Rows from block 2 of a small CTC audio transcriber, named by matrix and row number. Rows with one number within an expert belong to one neuron, the router's apart. Each number is 128 + 24 x the weight over its row's rms, rounded and kept within 0 to 255. All counts start at 0. Numbers have three digits each. After the name is the row's rms in percent of the matrix's.
Before each expert's rows are labels from the 100 clips, of 14976, where the router gives the expert most weight on average: "loudest band" is the band of the loudest frequency at the time of the peak. Only what is clearly more common there than usual is listed. The data: short read English sentences (LibriTTS-R).
# router: slot weights (model.blocks.2.mlp.router.weight, 8x256, trained with AdamW), inputs 0-127
# up: expert up (model.blocks.2.mlp.up, 8x128x256), inputs 0-127
# down: expert down (model.blocks.2.mlp.down, 8x256x128, transposed), outputs 0-127

# expert 7
loudest band: 250 to 500 Hz
router.7 090:151167128091121125143131140110136086115118104113083118148124155084133148105109111106111126138086116134110082140167111117129102098115127151158150122116114146151151092112132101190113090092120139177160122126160115138146155110116175142115148144132177137178068134150141117102134091130172133139121170103139153127130115143095126146158139114141171133110169156141098178133122151119181150095170
up.0 094:157104134106141099116147108111110121127133086114099103082155139126142116129090179107120130128145128126138138126117170068133137095092136125125137139126138132064098168134165137145112141081134146165108108090144208125101145109118178139103147107150115167120088154096108140111105156142151146162105124088117148167095120107144124097129127125121086099117123166133185093132164111136118120099129
down.0 097:123083132124127170141126166143141127154220119124142128119161126130141099134150113146113121109126134121146102149079116154113162123077173104138135137126107153153101119151122128128108133118143139096103136149157113130148112124105091138091141149183128084153104109111129124102107114152120166090134107115157122155100158171101095109080161145143144151142073112101078116100165123125133119136140
up.1 102:133142074134146112137121133167123132163150120115147141124137148136100154096101137124133135140104135164128188142131124109151120138135183107096096183108095116113151120134115114184092105094169169141147165156101156118116194125167172082140127099148168158128100064101101166134092147116162090147136134129139163125108160104131137129132160154137133167125149110149162121117157169143119104157176
down.1 093:115137119134112142132119097127100174148138117118135170126135150117117129127107097118130105143168120133121146089167135183123154114102137130101148090091142110158144147137135114138147080183114128168131097149153113132119118146092125133164143125155121145139126153159134141114195110153102142122155118143131114166164144108151113161132155140127139139167087158080150100125127144164152133147138
up.2 103:127135091159161112119118096148166139118126130182120133166102108134172161093117122138091130145139122190143135116121131136155150155120144098117146125127097067106132153105148149126118124093103147106126147143153149161181114118145136124176112145155110095158135134141133162116120126168103145095166151096091148114144081134125119127159132139111185131103077148147137123110150159111139132182133
down.2 100:151144087108103119104139126113175110092133136152101180094104124106163121172133172123112102106163081135133087123180131166166114154141131139150150125129113107123117151101169154118149153171130140160133138154129134096139104151139131100105120117107097120158120143114120124158127168072136124103137144116181130107133122107117127130120141146084132137135160125155103149123112112180129143109087
up.3 094:115138142116111160112122137098102127134157147125094140106108174151101109097140120126129160167150109187166132154123147084112090113083147159108205125102100137164084109141091114153128120146129173185128093156097156129153151103085111111076128118103129106129136105109131125140135100098099106103090122192142126132137133142141128102087126145145140138082126121139158131140173124172099155126107
down.3 097:114129146129131156160083121167115119123095122116100149129123134128116131191092101092145099174128133149159134130099119130172122131155116168160139120156138102173142108168164158139140168101155115145107119141134131140114098124144121110091097151131129112170097161094168109104141085112120157139115122121170119132094144137080114092165133084134126104107090108130097078091112124079128155146111
up.4 097:083131102107151090165117113121114103140176137108142125129130124142161092092169150098146138173154116116124135108118061113155099114174137158122120098158162142142143155118154148159141129115107107131150084127160126130128157122116135120107081069090165151110170108127111193111137144102117129154103176161156112118118105111095149147128126114165128133135143114139116121180163131099193079119148
down.4 095:144083091148157119148141110068116140114110185090125102112096148106131109136125139099149146138134088128153122115108097097149154152164172117119162131091143128086082116105106089159128121149158160152141109149131140159152188094118119163120142136120110123128190142129147135150150122124101124126112142149145111160146150087144137135123095122093113129138134154115127138127133112150165102096124
up.5 103:094149108123160108122146121123129144099138093118161166147131167141106140150112106082123134110119143138155162112138135078115133153156153152184138149149131111121157093130150123092100120109125112063085164143152136162105117126113158145143174102157087095139110110135103146078128136149147090082143132117118174137084096123126100153151123126137117091180111192107135136137137126176112137138137
down.5 105:110095081142176153116114144147150138114136148103127160122145111142142092132138091175127131112141153144147131128107159132169120142134169150131114131145173115112179112110182098134139091134125102160071143157087138105160094141110167133151157155140123170095105125126075100085116130121128100134089129144108126107130150161132159133134081128080129099142097163112103160124108102130125096120136
up.6 100:105103154103166157157109188140132152171130149141136104085141132159115161132101138157180144139116145126187130136127177110175109111179114117146090082147137111149177133115147115129103140136141094117177154094105148105076146085103089132148135138146109124112143138095130151132119130129115131138106121154135094109164148133134115141155126120122102149120112188136117131137123147119180170122122
down.6 107:155154127161113157184117126154127076160128133142137100161131110114151192129129114134120083136168144138097139088140117180087146152105152107134130143105117123140162120157143125149144192165115140153140154121116160151148138141117175139101124162120110121115086116116146163149139128093130137111132122109097108139126123134158156161162153112125117138130107123085126112163150132116140160135123
up.7 105:115212163124144174112128104099113109136140113120097153110129150110105076145145155144113132138149129102149127103129150112115096149141152122120117133141115126116096121176131182117103139141141132154152149153141176155128162124160132123176131137126097121108193133153136133148115135146100150159137133113113132143087132081108158086132138119144125090131110144138141170177142114129112116127139
down.7 103:164152135175150117173109099167125110126108172119123126114140120162082087129144118101143129122154118122129164139159135109113170110168143149080138126104117119152147091108109139131134131168132112125174108134133092127114098134148191099111165159107105151104169142129133176118136136126135140115094154137193154111105105136103094120103104164138131139121165155133132128139152092175125156093170
up.8 099:156139167096164158132146112132124149140117136114136131104126138148091113112130106115147135124126128081143137121171107107098123128131110096070104142126157161116120124133129085131154112165129105123143122080130134123140124108143116199141150129112142111138137126125113101146107149144165148141117142138110118133128064151144092083125117123117149128103094130111098126142124125083154126155143
down.8 103:148158130169136130097110105129085105121122140177165092148132171136113114109122148124149142139124108146155176137102150149152150147124113136116128172124145169145125115155113127099112139117166173089156132099187136120152104127140135087106109117098130140151113148120120155080136135131146143119144112084136087138098158130109072145114157145119170129049142086120103107141140164134153141162151
up.9 108:144145135149127089128142084133124117129151101121178132174159108126127107138166131151107129103099167162125073133131084133111116119155139133098135115166119123163143119097098104138145117141112168110118144139138127134123136140084098104146146092145146163126115135101161129109145137140143095110149118124145129161111106157167136113194122108101153136126094171099106148111177136141152134100141
down.9 099:126141138143134182127105160167154071133100110100094144140146119145086107145135137174094092176119128129156154132138138181172169103131115116134135133107170153134121130112134113095124112112140147083104140105095132118148116104111118091122097140092117116161068050170160128122103091103153136114130168121137154121165105107146169115151104082148197123117154125180141125094094111140100160115104
up.10 096:142100159120156145100180130133170135141110107135100126099113129077111085122121126167165150109120173124152126130133156121133130125135114093128115098155151093120138096166149126130141118141095113150131144119111118122141139173153130143106080124151122132093128156111144137123126124133140163126149120096133108133110087146159088095139096114121117134166141172100128136126125158152126178166135
down.10 095:159077094113124121154113090102141116129155141104136106105154138143108147173156109116098103115118118114120148124140125167142156127143120085093105105151111109124159145128151141122088107109069100137091140139117078128134133123125105087162132137109131143098131083120096100125121132164156131156144116141101132094182144160105129125104086079147127123100066127103143148173153111147102107135129
up.11 099:110134178159154104138134083149122132147133138091118122172094077154110103178140136142116098098136130116106103115166104114076121144166143142179148139149125122114129153147132107124161141145120106121157094122131114125121117144153120158175148172122129148108174082186155112107169175141129088116103157112131134174125163145123097137154116146144117131101122142097155128155117129115105109138142
down.11 108:128117143154107107146131144106132159141162119111123123111129135149128165089142099106124112138127111156155170126134095137105141106132154137125115120126132152128165124130119128132151136143187157156156094170110062125120114109117129127134108109152086145128114140153120111123122179140104121149148136139136113139111112178130104075156121138129128072143114092130092140146168090083112137104164

# expert 0
loudest band: 250 to 500 Hz
router.0 097:097113089132136110177131135131105113103107120151162121124155144123163112111125125091131120130140126139106117185076088105134117117141107138113111100160099112125160164126125110114153152102131109114145139139133147109133104094131099113121106099114124125101113143154107182117145109133105156130116147132097127088159145127127122091155090118109133153129168128105127088093118076154130106079119
up.0 099:086125123143106129155123154173097113150126131139117152130120105109152149112117126142115180130142168088135105126151139133142174144161081128129087147132121166178151102141105130138087091089110189147162115142102135130141124117104110093162111133126116132139142139176131143085139103150127130116162146085122099101173130160104154126170121098118129150104148142149107086152096141145101166110098
down.0 100:100114164113124105117144151117083124159161116119179108108067104112148171129108095154102108102100099138130154142110145106143153173077152149138123120161102143102106114115121110086103123128122132163129153151115144111114103140165086146109190149142122125139171128156107167122102139117110122098139092098168141130109108113170149095110107162174103155137105137122154147133151083125147154133141
up.1 107:127132101159100136065136128164116137130119133119091106147111154110136162133127145119111129109182188095136120162094126110105147116101128075133144132111093126129120108113142083173136136119156148156123103119127088131150130142149139122126145086118114133114115113092113122136154155177140136112133108144130139106103115138188125140093093126180103156088097112115156088140117138106132101104121
down.1 098:140136146162128077101142144094129162122142146117102150121121093114116076147112164118113143159094133132127139115083115166124187161131077146092138127150130126138108133128114127136135089151103134129148112117108105128127104148097142122128127129111096157138088159110133164136130165156167169124141156132143141127181148113109175107123140146164122176122096131146130099141130139104123114092168
up.2 096:131135120145133128174188122150181097126122127127117073111106094098087128168074134139113138099154107146116167154100117126156133103147152145121149075126170164112069104127160119149115107132119152135140111171146141101161131126112123132121161115108124148093121135152115089120136163102133129137152090162115117150136094113166106139133140165157146098102124158147086084167114132114119127121158
down.2 103:159159126153108121112078150092137105102114119085078103117113113139194096134113149123112117116119169151127140117152100113133133137125138138089150117103131148159109160075101145085125105111134077131109137145128128072121142117108106085093137110135156122148103102109076125099174152114126146127117154097128140126100108136095132159064113137131152123160161092112116118083156112132094151119168
up.3 094:132132147130112099151137131119125120131139156140136121169172118098112146168173111142124159106162133130125167133115080087145139105155133123103110137109132123151103159106140137140089105150139166115088147170177149100113139146159139123124157094113124124104150123119123155095159144099132147145136109106128114107088109115110133136128109134161116134130064132113175155104116139099119159171157
down.3 097:112162116112168106083123166098127120150143092156115141152133119163109124123128108115117115155112120186130133139113148186119142131108120103118056139109181142137142105091128127150110154144145115120118118161119100107149115120140171103128133115139130125158132113114112158108119112086174154118110150153160116092169099153144125139088122194162183079142089118133121144107164117149124113114168
up.4 098:150134150141101146106144142124113101135116135114109146097119070134140106143150139143132106124179170147078114170166137125142098150136128133120107144122115116148128154102065156120112129124120161109079115078084129112139176139099112117112123111124151163103100112105145120183162167106179131140174076171142135143121126136168132166096127171137149168133107100113149121143099162114142163153126
down.4 105:134132117114136150139127108160104108100144118111112127121143140086135108125137131091173136109146134153119123089092125082178113142138140161109134138132119127119164145118108143148113095116120145120136124076124138144143157142083145109144119087078106110115137131107103173133058152141117134141141109146138139148132074136139145126144158120129146106145112151177137107081108136097113113148124
up.5 105:104171153140131116134120071117136122138124130145132103121157153116110104147114128155132108082103136183131145130130108100090107149143157104180106133121133133050117105156128158098126133164128106106132129086153135161150116100118129108152167142110085147119155118103095131148141112140112118120097176115140124126101134155123120174106110142149156097151152119133105083105152115115147141210146
down.5 107:115139115132082124115083164076085115150122125117109147124136112096134108155118133147131100175168167128147182135153092115127102170102145118117122138129103125094131125088139179108146157148142086104137157132139181142143099185124086096134137099117174131148131130158130123104127100108157129152121158164131147137122107148097121066132158117158103144120138099114148151121179109090087114154140
up.6 103:109157130135093128124120096135129181115100115135106083146144112162102165140093111136172145142113115151138169161171143139115126137142096112113101112134180105113125130126166122128138130129139077110134117089119119130155117116111159193151156138143125150193101099120107109157173142065131144156135148149157170125116194121095113102089117088148110145158155125118130112131112127127119184174106
down.6 098:150127147185146110094125120088174131123127160111143103157111120111117139144116123138132168079115138124127122143126061113120099137115110158128105149117109158146154111180134145111096096158145152140135121183211136151128104153125106123123117121152112129130077119126158117132153115148121160164161175166145105106102093098131143146160152136148143175121175121120084131144113137136129167103114
up.7 107:091126144097160186139124145120112130130106122132144188133152111097117100090140075106114156108143124108123150115122094127149169154129169107152119152148126095129141117148092126115125088173133127127108113096103139151115160130121125130094132162172123154164150107143165140211192115126155098177160117134146133128135116130140088158124108117115149116128128122147118102133125132107154108144095
down.7 101:098114105126132111116127186069112138148107125140096098116155057149124122135120121151169108168109165126096118078120126078085153116148129136155101219130148170119118101112118158126147129152106121118149134106119144145101141167119178097118109157110102179127101092112119134120105133154130135174140155171135118128115129138127154123112115147160103133123117108137157163174111109119152116109120
up.8 093:109122131099125117114136116129100141105091153101108151150103120106134119139115153132128102157137115132115096137160059117157135174123095140124099162131107146093166067160142138142109137143146113126156101133176158142136131090136123135098149130114150098117156149123116133091122176154139123162134127158125132143129087124111144118118124172144164110150150118143167117135121130132092095175119
down.8 100:133119136119147164081145115154099097092144132156108116190124157164123148121153118129117136108139114166176124155163108144113135082144204144136174131146139109131119123138087095136135127139170174143130133141154120139116110091137133112140167110130112157147149117129127115116107122144111127175140129144134117091079101117102114116116096131097107175087113101122129092142139089135119178153083
up.9 101:141092173117115150123113105101117077078121173191177127094117141150131159106154141163169133133118146143116118099121133101119135132130111104123071103124107140107099094128141161107106158076102120130138143159134118160098096154091142169146141131128115109154122135151119103114139141114110065141137139143099148111154131117110144114090097109202118112170141129153130157134118161076122120106172
down.9 095:142127146153109138113132126115061104140131122151170169156149099155147116170120132117168136131149118120137123106084097141139138166115117101137129112108119138152151137132093140127141103091127131079094080150127097110140135097136106113142094142121097120140107167140140115125123128135070090139091130125137130124106108141162110116142105112098142142132147116095080113116102120083108133128130
up.10 093:125164145092158113142137117117129174114155147108123106139153132189100111168106144135076123132152120144127105084110097135102131143102110134120129146124172147123099104135144083148129137137129095148132155118136140132107118147164113122148140168110139135136081124173085153145147150113117137120099121121171094130148119104122132124166181133173131130128160143095129140165137136171120133120147
down.10 093:131119115117164048110138066160107157130123133145135101137155126083141173146102140166129137122100161131145130151125111129138154118115091121165106150100133113124134180116095145135159085146137123166114146141128111099119140177153174183146135108166113107120119122073094105140167094152135143134061159126104123129117126158135132111104132146117111082118135154120100152154161096122168140131144
up.11 104:108129125133144123159112101100092164158136101131157117100106125124120150141096134103111084118146160118118107152064128100137161147152112101127085143123113132145127168118178155078179121103123131128136138140154099122103130086154088147083133155141114135139119124127097142130139165119116152094106110112134193074111102145116112114154110128127170131097096184094154115118124155154117167124088
down.11 098:116095088105158153130099098108148119144116118125147158140130096150199119088134142127126116139114086121152177115169110147167118144093104109140152134130168137137118166110136099141161139106174140121080109147098088158124158108111155094150143141121145128107112126151118138092113107118148137151173100126155114141130100135109144134141103157111124125099141164134110125094128076127116121202167

# expert 5
loudest band: 500 to 1000 Hz
router.5 088:105159108128153142144087131145121114121144121130159153128125171144135166081142099174104185116075171101113134116144131158102104121130105158125134116151166132155136127118085150138108102174126144099132120124146136103123126140113131148161133117161123111109085124105171132175141121157123116125121110138138106151171131144125134146102130117146161132128091160181131133131127108120126112115129
up.0 101:137076148158137150108093169086087131101142138130150155139072064110106179113101142121098120129112138128194125114166108134177135148159127097092159121121171114102103128117126116107166110152096125152101137097153174142142124110174177109169136122138104142138116149149134128170130125143132140143121110151119107125138090137079151151135128141157113191146142128109154155154144145110139137116119
down.0 103:096123098131144122130117119150163109122109149098121145126157116164150127148138129161160123123130104070145061160162164147145118138061135066158125140115119143096114135136116134109146160147105143122132118120153097109086101141152126111085127130112127133114139119177090089106130127130111119136136128190136131144142116115147114175117115109145098078135151163128144136125100115180143102100151
up.1 092:149142139106146125122128151143113162128150125107157145166162136112080161156151105119169092148116123122076149170109088136173117155113124098125168152110109120138124133116175119107068133110161133149160096142172138174148116116106118097121173128128128110117118128153153102121135155087164133163115119157138121090109105097106097096158100090082089139154133149083096117111101089151161118122160
down.1 098:125128167102131142115149109154106126133102156168126114127043139094153124091133129135127098105113144080126145121163148119149109135096104083148118106127163120113105112175079127143097140113129146094134126128150142129152148192145162141107109103105113114126144111085133107078138128132102127151166102110096136086193135118134124133105150173135128111103152134095100114134124125137126128154143
up.2 093:136123099160169138138145163104181131101152135122132167176128127132132100125103139151154135129148096104133100103154116152107117124097133083142175121074117152148124106171146129112108101105105125160084130160090105128143114090160124175127113135124122131140145122098107111111140116127139148167087163117091115119097159122151143164126126147152083109128091150112147103096093126086121070143100
down.2 096:109116136102120152164135107128084092151125149127109135124141144136138155081118115119145142120120129141139118127175149134117168188111128131142111142126134113064133123101146102166099129140094111129118115167145101128140094080167186114148116120175146127118141126126153125090109153068163087153102076129125103140128102094099154120105147121095134134095083099165151126097173185127067138124123
up.3 093:157158114134128177134170146099151134136155107132127088117148095089151119144130099081175136132140131117126136124088131068114124119114130135117156132107136127115110092140124126151083124102116173121158145084135127143148136162085128146155143107124115143113149147134134161119136155131134147105117143123149144131130122111144070141131105112138094112155105138144076138138128128199127111120104
down.3 105:111119165122174132115098135136147104097099152150168120131091125103101161091130130145146172078105108134148157143122122115118131112077114156136154144128109121068127105118162115156117159150128119126087087140145131129160109111137117092143095110164162130168145137075162110162135111124132151131132132161120160108126081123129128174136121149132119096112134153103155132124117074120163116112122
up.4 101:127147113129128124134183119174094147087105158144131103155120127116117121116135146085100116133145129101116179143118097143125143096118120163132124109108149118094114103156156163156127162087143108148105161100139185128135128119135118124126141153102106109125124146146133088083125165119084154073107127159087142157138121129119141169107138129151172120109106163146085100162130133106116135116149
down.4 104:154119117161137130138095144131120135081172118128157137126097110123094105124227132137105129126108140078081114129105144127173087167142118143101111099099159119141091101129157147133138122117100145116137152137111080094112107120098112104141130127126114170143114156095127140129114134161117094123141118076103101077105107158165136159150140106161129143118100150128120107151135132135140153087167
up.5 105:111118183101092100133121124139129111104145128150142088095130086143132132137177134157180114151173164172133127129092135146132108156055140146148152129105108126163122115125130163188149120103135155139158178123138115150151137132109129124159154140140152109112121114120122101124080108119095138149111112117151144078170172147109141063073122118140097143155142172146169128128100152121087112166155
down.5 103:114134162131103134125144153132088131154135125159160123088096113135097151138119109128112107131113160123119099093110126087098084137147138109133119163165110141080107140159104133122139134095078155107147141127096114108143119108117145142105109136116193157114171102110062144124107157149126165169081138130195162176140149136151139102153121122099111097157107155133159144139106118108151121154130
up.6 100:105166108125139175101117114110146100164104124160141164180143132148123144111104111133143144152097107133123136146173093102133105103132156156159094131151147165126148121079087123114124102149076124134143139108122121120128139138156121106146119116163073138101139134133127184110153093128142121127170102164147093164117111112102111106118099104105134141129107127151117147152117093120107115137144
down.6 093:189124157118119113135127114201116133091132125138136130119127106112126127169092136129169150121165131140118094127116169125126136131109174141138132117138119123118194109121139129147132118129175122125124140129138106139130107087091137160147121130099160157125125126090138151158129154126099156143146093161097123127128138132097080154138166134090173128166112160085108085137132095109168151116120
up.7 093:101152134168162110123128197148088121187115117137133137141099134109167105148122157078126085128109099116160151106166165117151107064147155151127176141144128098096115135091146117100124131111118122100106049141152116125124138146137154127146134105111128143139138105130129095120111128118059110135108157087120115128136092111158098117116148128145108088124103144142150159114146155127111128126179
down.7 097:110143132181104122096153141099180130100148104146097143122083153102118133100154092168107125104122101102142133154159112136094164103162124140113110124136115129144117103156129158106140127135103162155102081134132127128116123137127161141079072164178130153159115148182123150125130131174125139141159136126140158141112099112121134105153102087161142120154123083139127149137096175129140150129142
up.8 100:172118157125110107134121159105138138110134118124158138163122127099102160135146128156155094127086151089097148071197130136093142121084136143093130121120084116121097139115093139091105129133140127117125101128129170141133160107134134152096167160126147160125154085170111182136125139133084134104139131091121082124137106108119163115115097120130142154140106140079101109133153144115097178126120
down.8 096:156136109117150133090100128109106185092140111166114131131139179148127119133130101136151131150081099105129136097111138114116123103147162096092091103089071155174112094098129162119141163104107150101178115122126136124127118101150134111116126080127122097127093106119145127103128115129146136096137084138194114153134121162108175110110102100109127142146156107132125087113130145121094108149184
up.9 108:091113161119128150148127166058141105036100133156108166151150145127108114105150097134159131105105159154106151104137109096118115126122104107116146134139118136141140100127119046067126142131183131108120142135109113131143134116114077130150125151133190092129135173123156106094187130140118110117164131143135126127095128123086143135139129103113140141123146098158092134124148143112154144131112
down.9 092:119125148125122142115141082145115138129115144144140118092184161122141095129125128130123120142137096140129110117146156117141117087150082103142161182114139096137150131143162134129127137111132139072148112163150107155125144158138171142158134114146096104121094146124074104118158139123096120191069160099107167118112100132139105201154134149116055132158084093129122105119110104111109124112142
up.10 102:122120147101117091093142107110165138110156160135186100085084133141112096120133104115141136147137142100098099116116137121113140116129145060124135088133121116115145135142135107170159137143145121092140124164111124095135128172128120150104154130130152103138149113099076090137161105100139094119142097101112123092166147092143095114077139138058093149116158114121145122139164147099183167119133
down.10 103:123133161095124159137121113148130120116141168158119106135120143088131114110151103106130122144137129094131107111116155132117160134164103145128161114136114149113084101131051138093090122089125151091068116121153111127135188147207137151132116114149132122128111140124155116138108138102153124102121157147119122171156144106118132112115126125114170117085146120119139136069132116154122095109110
up.11 100:135131140160092145096078088116110126146116154131181133114177125164147145130114125143134111139098143131141123095100176131109119129127163113131112137144148146152123119110108139120128127126170117092113184159084144107106157116130123131162114146138146085154111142089099119087162150125087133174147141130206130115092120084137118113128141139116108112156121132137075087138104139126146173162135
down.11 098:117149117121133125115154121168120142176119105094091139138184155154077117114131161082151081111106115129132138114067067129068140138133123112136114129136128172120150117106137114096095109129171136137096128133127126171103166145161109115094123117106162126108122140131144139129147129148161160103138079085119147163114140108115143147113112118132130130156137145112067143093156102131119138156085

# expert 6
loudest band: 250 to 500 Hz
router.6 086:118129114126138102112150159081127100156115165162146140117109105144059187168159138146148089086104123131165129128151131142150095134136101114133131169132119138150152137128093122095132105106175127134106104102118125074142119153105112178154144113141103121121124114105152127119108143179177068150111123138161058129144128149109115081110133091103171128101077116145149153136128128132144145106138
up.0 095:112134119122096126144144137086132103193150137132130115121110070124127156137164108161093102144148098130139148165088154116146172102140139158160109114122133130145162143167125117164172111146077126119131104153146121152098140075153182145078110163124111104098104118131140120159116150111119093129115113112114101137157163109133088126113176097134144115151101157162107151142162135112163151145159
down.0 091:120146112150149092138146112081145106101119117133081110107143137119149145107151124137121176118141153135125112103150174077137110089122130131127150122139115123096140123191101151144136078085144086134100140136126121126134138114112155059136119120138108119108119114118112112123126099149121136142136149130176090120132102130119121151165186073101119122122150142135175107118089132101134141124127
up.1 099:122165118111142142141161146126095153089090128088135140145162172134099119122106127115144090107122126105104149134161129106104163123116156134134095131143120110145137138095104129157096103125143138127137120106138096145102128126101102111117147094145156084084148159140107143143111137158119092159097155133127100120175123144120125133134105121082140115143119176173106152108112156132091104102135
down.1 096:129103125102161118153131121138157111129126117117126105060152143137145171139141149118155116139128147132160142162179104130110105142151179134139136091151145119144154135118126127132122114132119141157167141137153134119065094118111086137126139125139125133080100092088143125146108087121122145121090131143115143146121141116129108128126141077095077143114155115101098124122116143097111100155142
up.2 104:127144184130150106138153145117086080158121102126112152139143103125183157109121121142124099106107121125103157138121151178126140140086118152129116132127131097121142106071147175129133143116112125106113139129135131153193138077175112121132120126138105129088155125104122130112102115153124124125146155084129106109129144134081135121133096106105149125105135136137124130099109091154133116138120
down.2 093:108155127173120157110111119108097116145129162169115103083113109144122095107161127139132143139112162153105088128138145138148137117124136121072135108129116144165118144102151129143133131152121125118133083158131141124175083126145133122097105138086066136110134093113128134129136160097160114114118164125141131136115090158101132191135124110137122131114135125131122142115151126113157098165114
up.3 104:113136134095072096105121129153112136136111093142143132104117155120154133136121146108073135112077130154167119109148133115145154145129080101161132192085126096134115143158098117128158158152116129109093131113140168117120110127134108142157121146116136126163165172121138152117131124102143143173095096110131118158101121110117134108138134117138122080136144129099151152113161122091168130135119
down.3 101:138077108163123093094115131094158132111136117136131124110123135155168107160106123147134131115132108062160155118123109120133113101130094127129087172110135136109141093145123137121150143117092133091145117098084137185110093146143143060068134110134170111123090163121102118139157140139159137136133141135091103086133137104081129107106104144146099095112070173140135105134163081110114095136133
up.4 110:149148140163097147109143126137095124148101129137129146160137130124087146115156124124099133132114194144125115113167135198115125116144169123149144106154085138154109106082098089143108092153141108106130167138085118147129153127133125132153109149143104109112137137161158127171128116163136118107155104151106111121113113115104186141118110110086125123098102090140095118116137089150047159142112
down.4 101:114146131158111139117093121122125090145096130177169123170128162131071113104149144144102142135116118146157149144103146136057152132105129120149097074158124125084125113121142136129163122153145152140089121165114131124112156132134121133141169122139154137167083106119138066129142124119180104106155113104128116140160116140102108128128139165099123119138081097149126133147101123126111091163133
up.5 092:116147123169133104123102139133130114137125111128116179112088138153083063132100100089083129153151124087119141104146171068140111103112123128131123113131157133128102156126136179106171116114126156146129133171102108146123149101104099111164104131134152092097122146127120076115109132122099143105138168150153121098128153109139142106168108111111156141112142165123136129130104106135091107129082
down.5 097:116161132083097095098124173144125161114142117138131099131161119147132158127111142120097144168118158145140114116133099151072122127165103122161153092136148109168116099166095096119149096126105112100161135152107148107131149175115125130114111133113126165153125124117121107115108147109085097113130152080137150141081110145141145124129103129124151083121156118140121118089118114156146164112099
up.6 111:149118103160110135098136102132117103143131132110132127128129074059147135138156078178129105117098109099152078094114147143173099134133140161114182162132178149125105159118080100131139121172139131134112163094160170128162151130111093129150113135136126104116115151150165125116157108131111108110149160146128124129122144112114134160137100140131122150140105162119152160109147163123076155131154
down.6 102:133116140125140113155162148127129130108143139122093153138157103151143159073130177139139134083117151092151173126108069113105119150156117162120155114127167134179145114156138134162111118137089136146145162095119155187122114112133094136122107139121131113122123120170138157148146174128142136083173133147109127105137170134116166177129158135114145157121145154123113096162106125119132132125165
up.7 105:098135121121186082155090136151127126107134158188150119117103135085194133129148127127113097131110129165128127185147143150130113099139113141129154133113132108140129143131119113108124140083113156116129099131111138083098130137150125131157106114110119109138128133143101114169119143124118145112141106072122103148111144099152108127150131124134129105133117157129135111134123128112149138152138
down.7 101:081130089146129105114146163129153136113133128128129118157110116141116104139161143139084105122142094151157138139098122128089134097142118113091133126139122103079149128093134167141116140117136139132142139146156110109119159133064097109134057146150144117135160070140108127127141126132125130098108146139155110142148108100170125114094122102114146127153186111177134154136148135153118105129172
up.8 099:101105123142157118142095112142131144125121118086090114136110134093143150149099117136139171125136157089096125094127139156081124112170093113126136132138121128139116126119114139105105133108059144122086106115127145151140109121121109161123122088130094188161133167126115133147159088139087131096120165133156130127170128133114153141107145146145172099123134175129129168128105146153133161126115
down.8 100:174116135137168107123129148134125125126116167110095084096123123157151159128122152117100141119085094134153131121134090110130130115077117118149139115132129156142142101112185125136152118155144106110118142118086115133113140093194165115107140089159104157122151122112097065170129160100107108122135153092124099180134112124130135093142095159110121115120113083103130146114131119124108098130111
up.9 101:118134150096152096102115155162140085103146126091094131126099133143110107179132129182071092110144139142130129155118132097128128122092128117131151203080110149130117100155106174136115118102118166102137132126151167127131128106102160126095119079141084104154126095128116098133109115136114126125127108160128133113093118128139158112109157145117107175106130136135162154153145095097136113116133
down.9 109:154078097087160095163112131133117157138147110135162117111105120147121083090111124176127129167119122137132146091124143160142158122147057159155146135139099140169145105148134153105159123109143111148141105164162122107135090149124128146108152192121159079153136105166146129170121104115145147157151136141119129105098171134180120137124122136154120127100071130158156121143118158163120109122124
up.10 098:164147140052152105137136114154130128120149140093144111144125105176154087122121158102092123148112155112093143170150112135159124152139139119146116068133162126111138112096112141168151110151137131140112108132100131158103124147143182143134094149122129145113110123137117104158120187145099114124122133150144118089154111121155143076107117107159101149092176145122133138083098144150105138149110
down.10 099:114108147107111138170110103136154114153117086147109122115130136163146166109151173084111151115123123145131125117110169122109103159159120104120136135157095109134132173120114130117127113116102127074102122143120157167171138141112152143123121142150106132110145149071187122154139152120129124129161145064107135145117141167117171173122096098130125128135120129135152106145134101141119161117099
up.11 101:146166210119144138127126120134113132143146132094147103155106110141122138135114149160121132113166108148132164112150126157110160110118135136154119125144127118098124172141166070123163135161107120163103104122131075116086149158158129110132140166079164132119090115156148161126149133101130154136157121097125135129125109099156133119150141133124166162112101095189144171152116153134123111145124
down.11 107:134107128101089159163152132117159165073097146126127102130112096103102123105114132135092142136125093147104122104168125116162093146091094100156076111109130115106114137141129138173178131134167115110080121099142166153075145126146098085111171121147107153178148105169118136143136140148119119146128149134149128122139135141123110111090134107115124114107156158097145125117147143166159187101146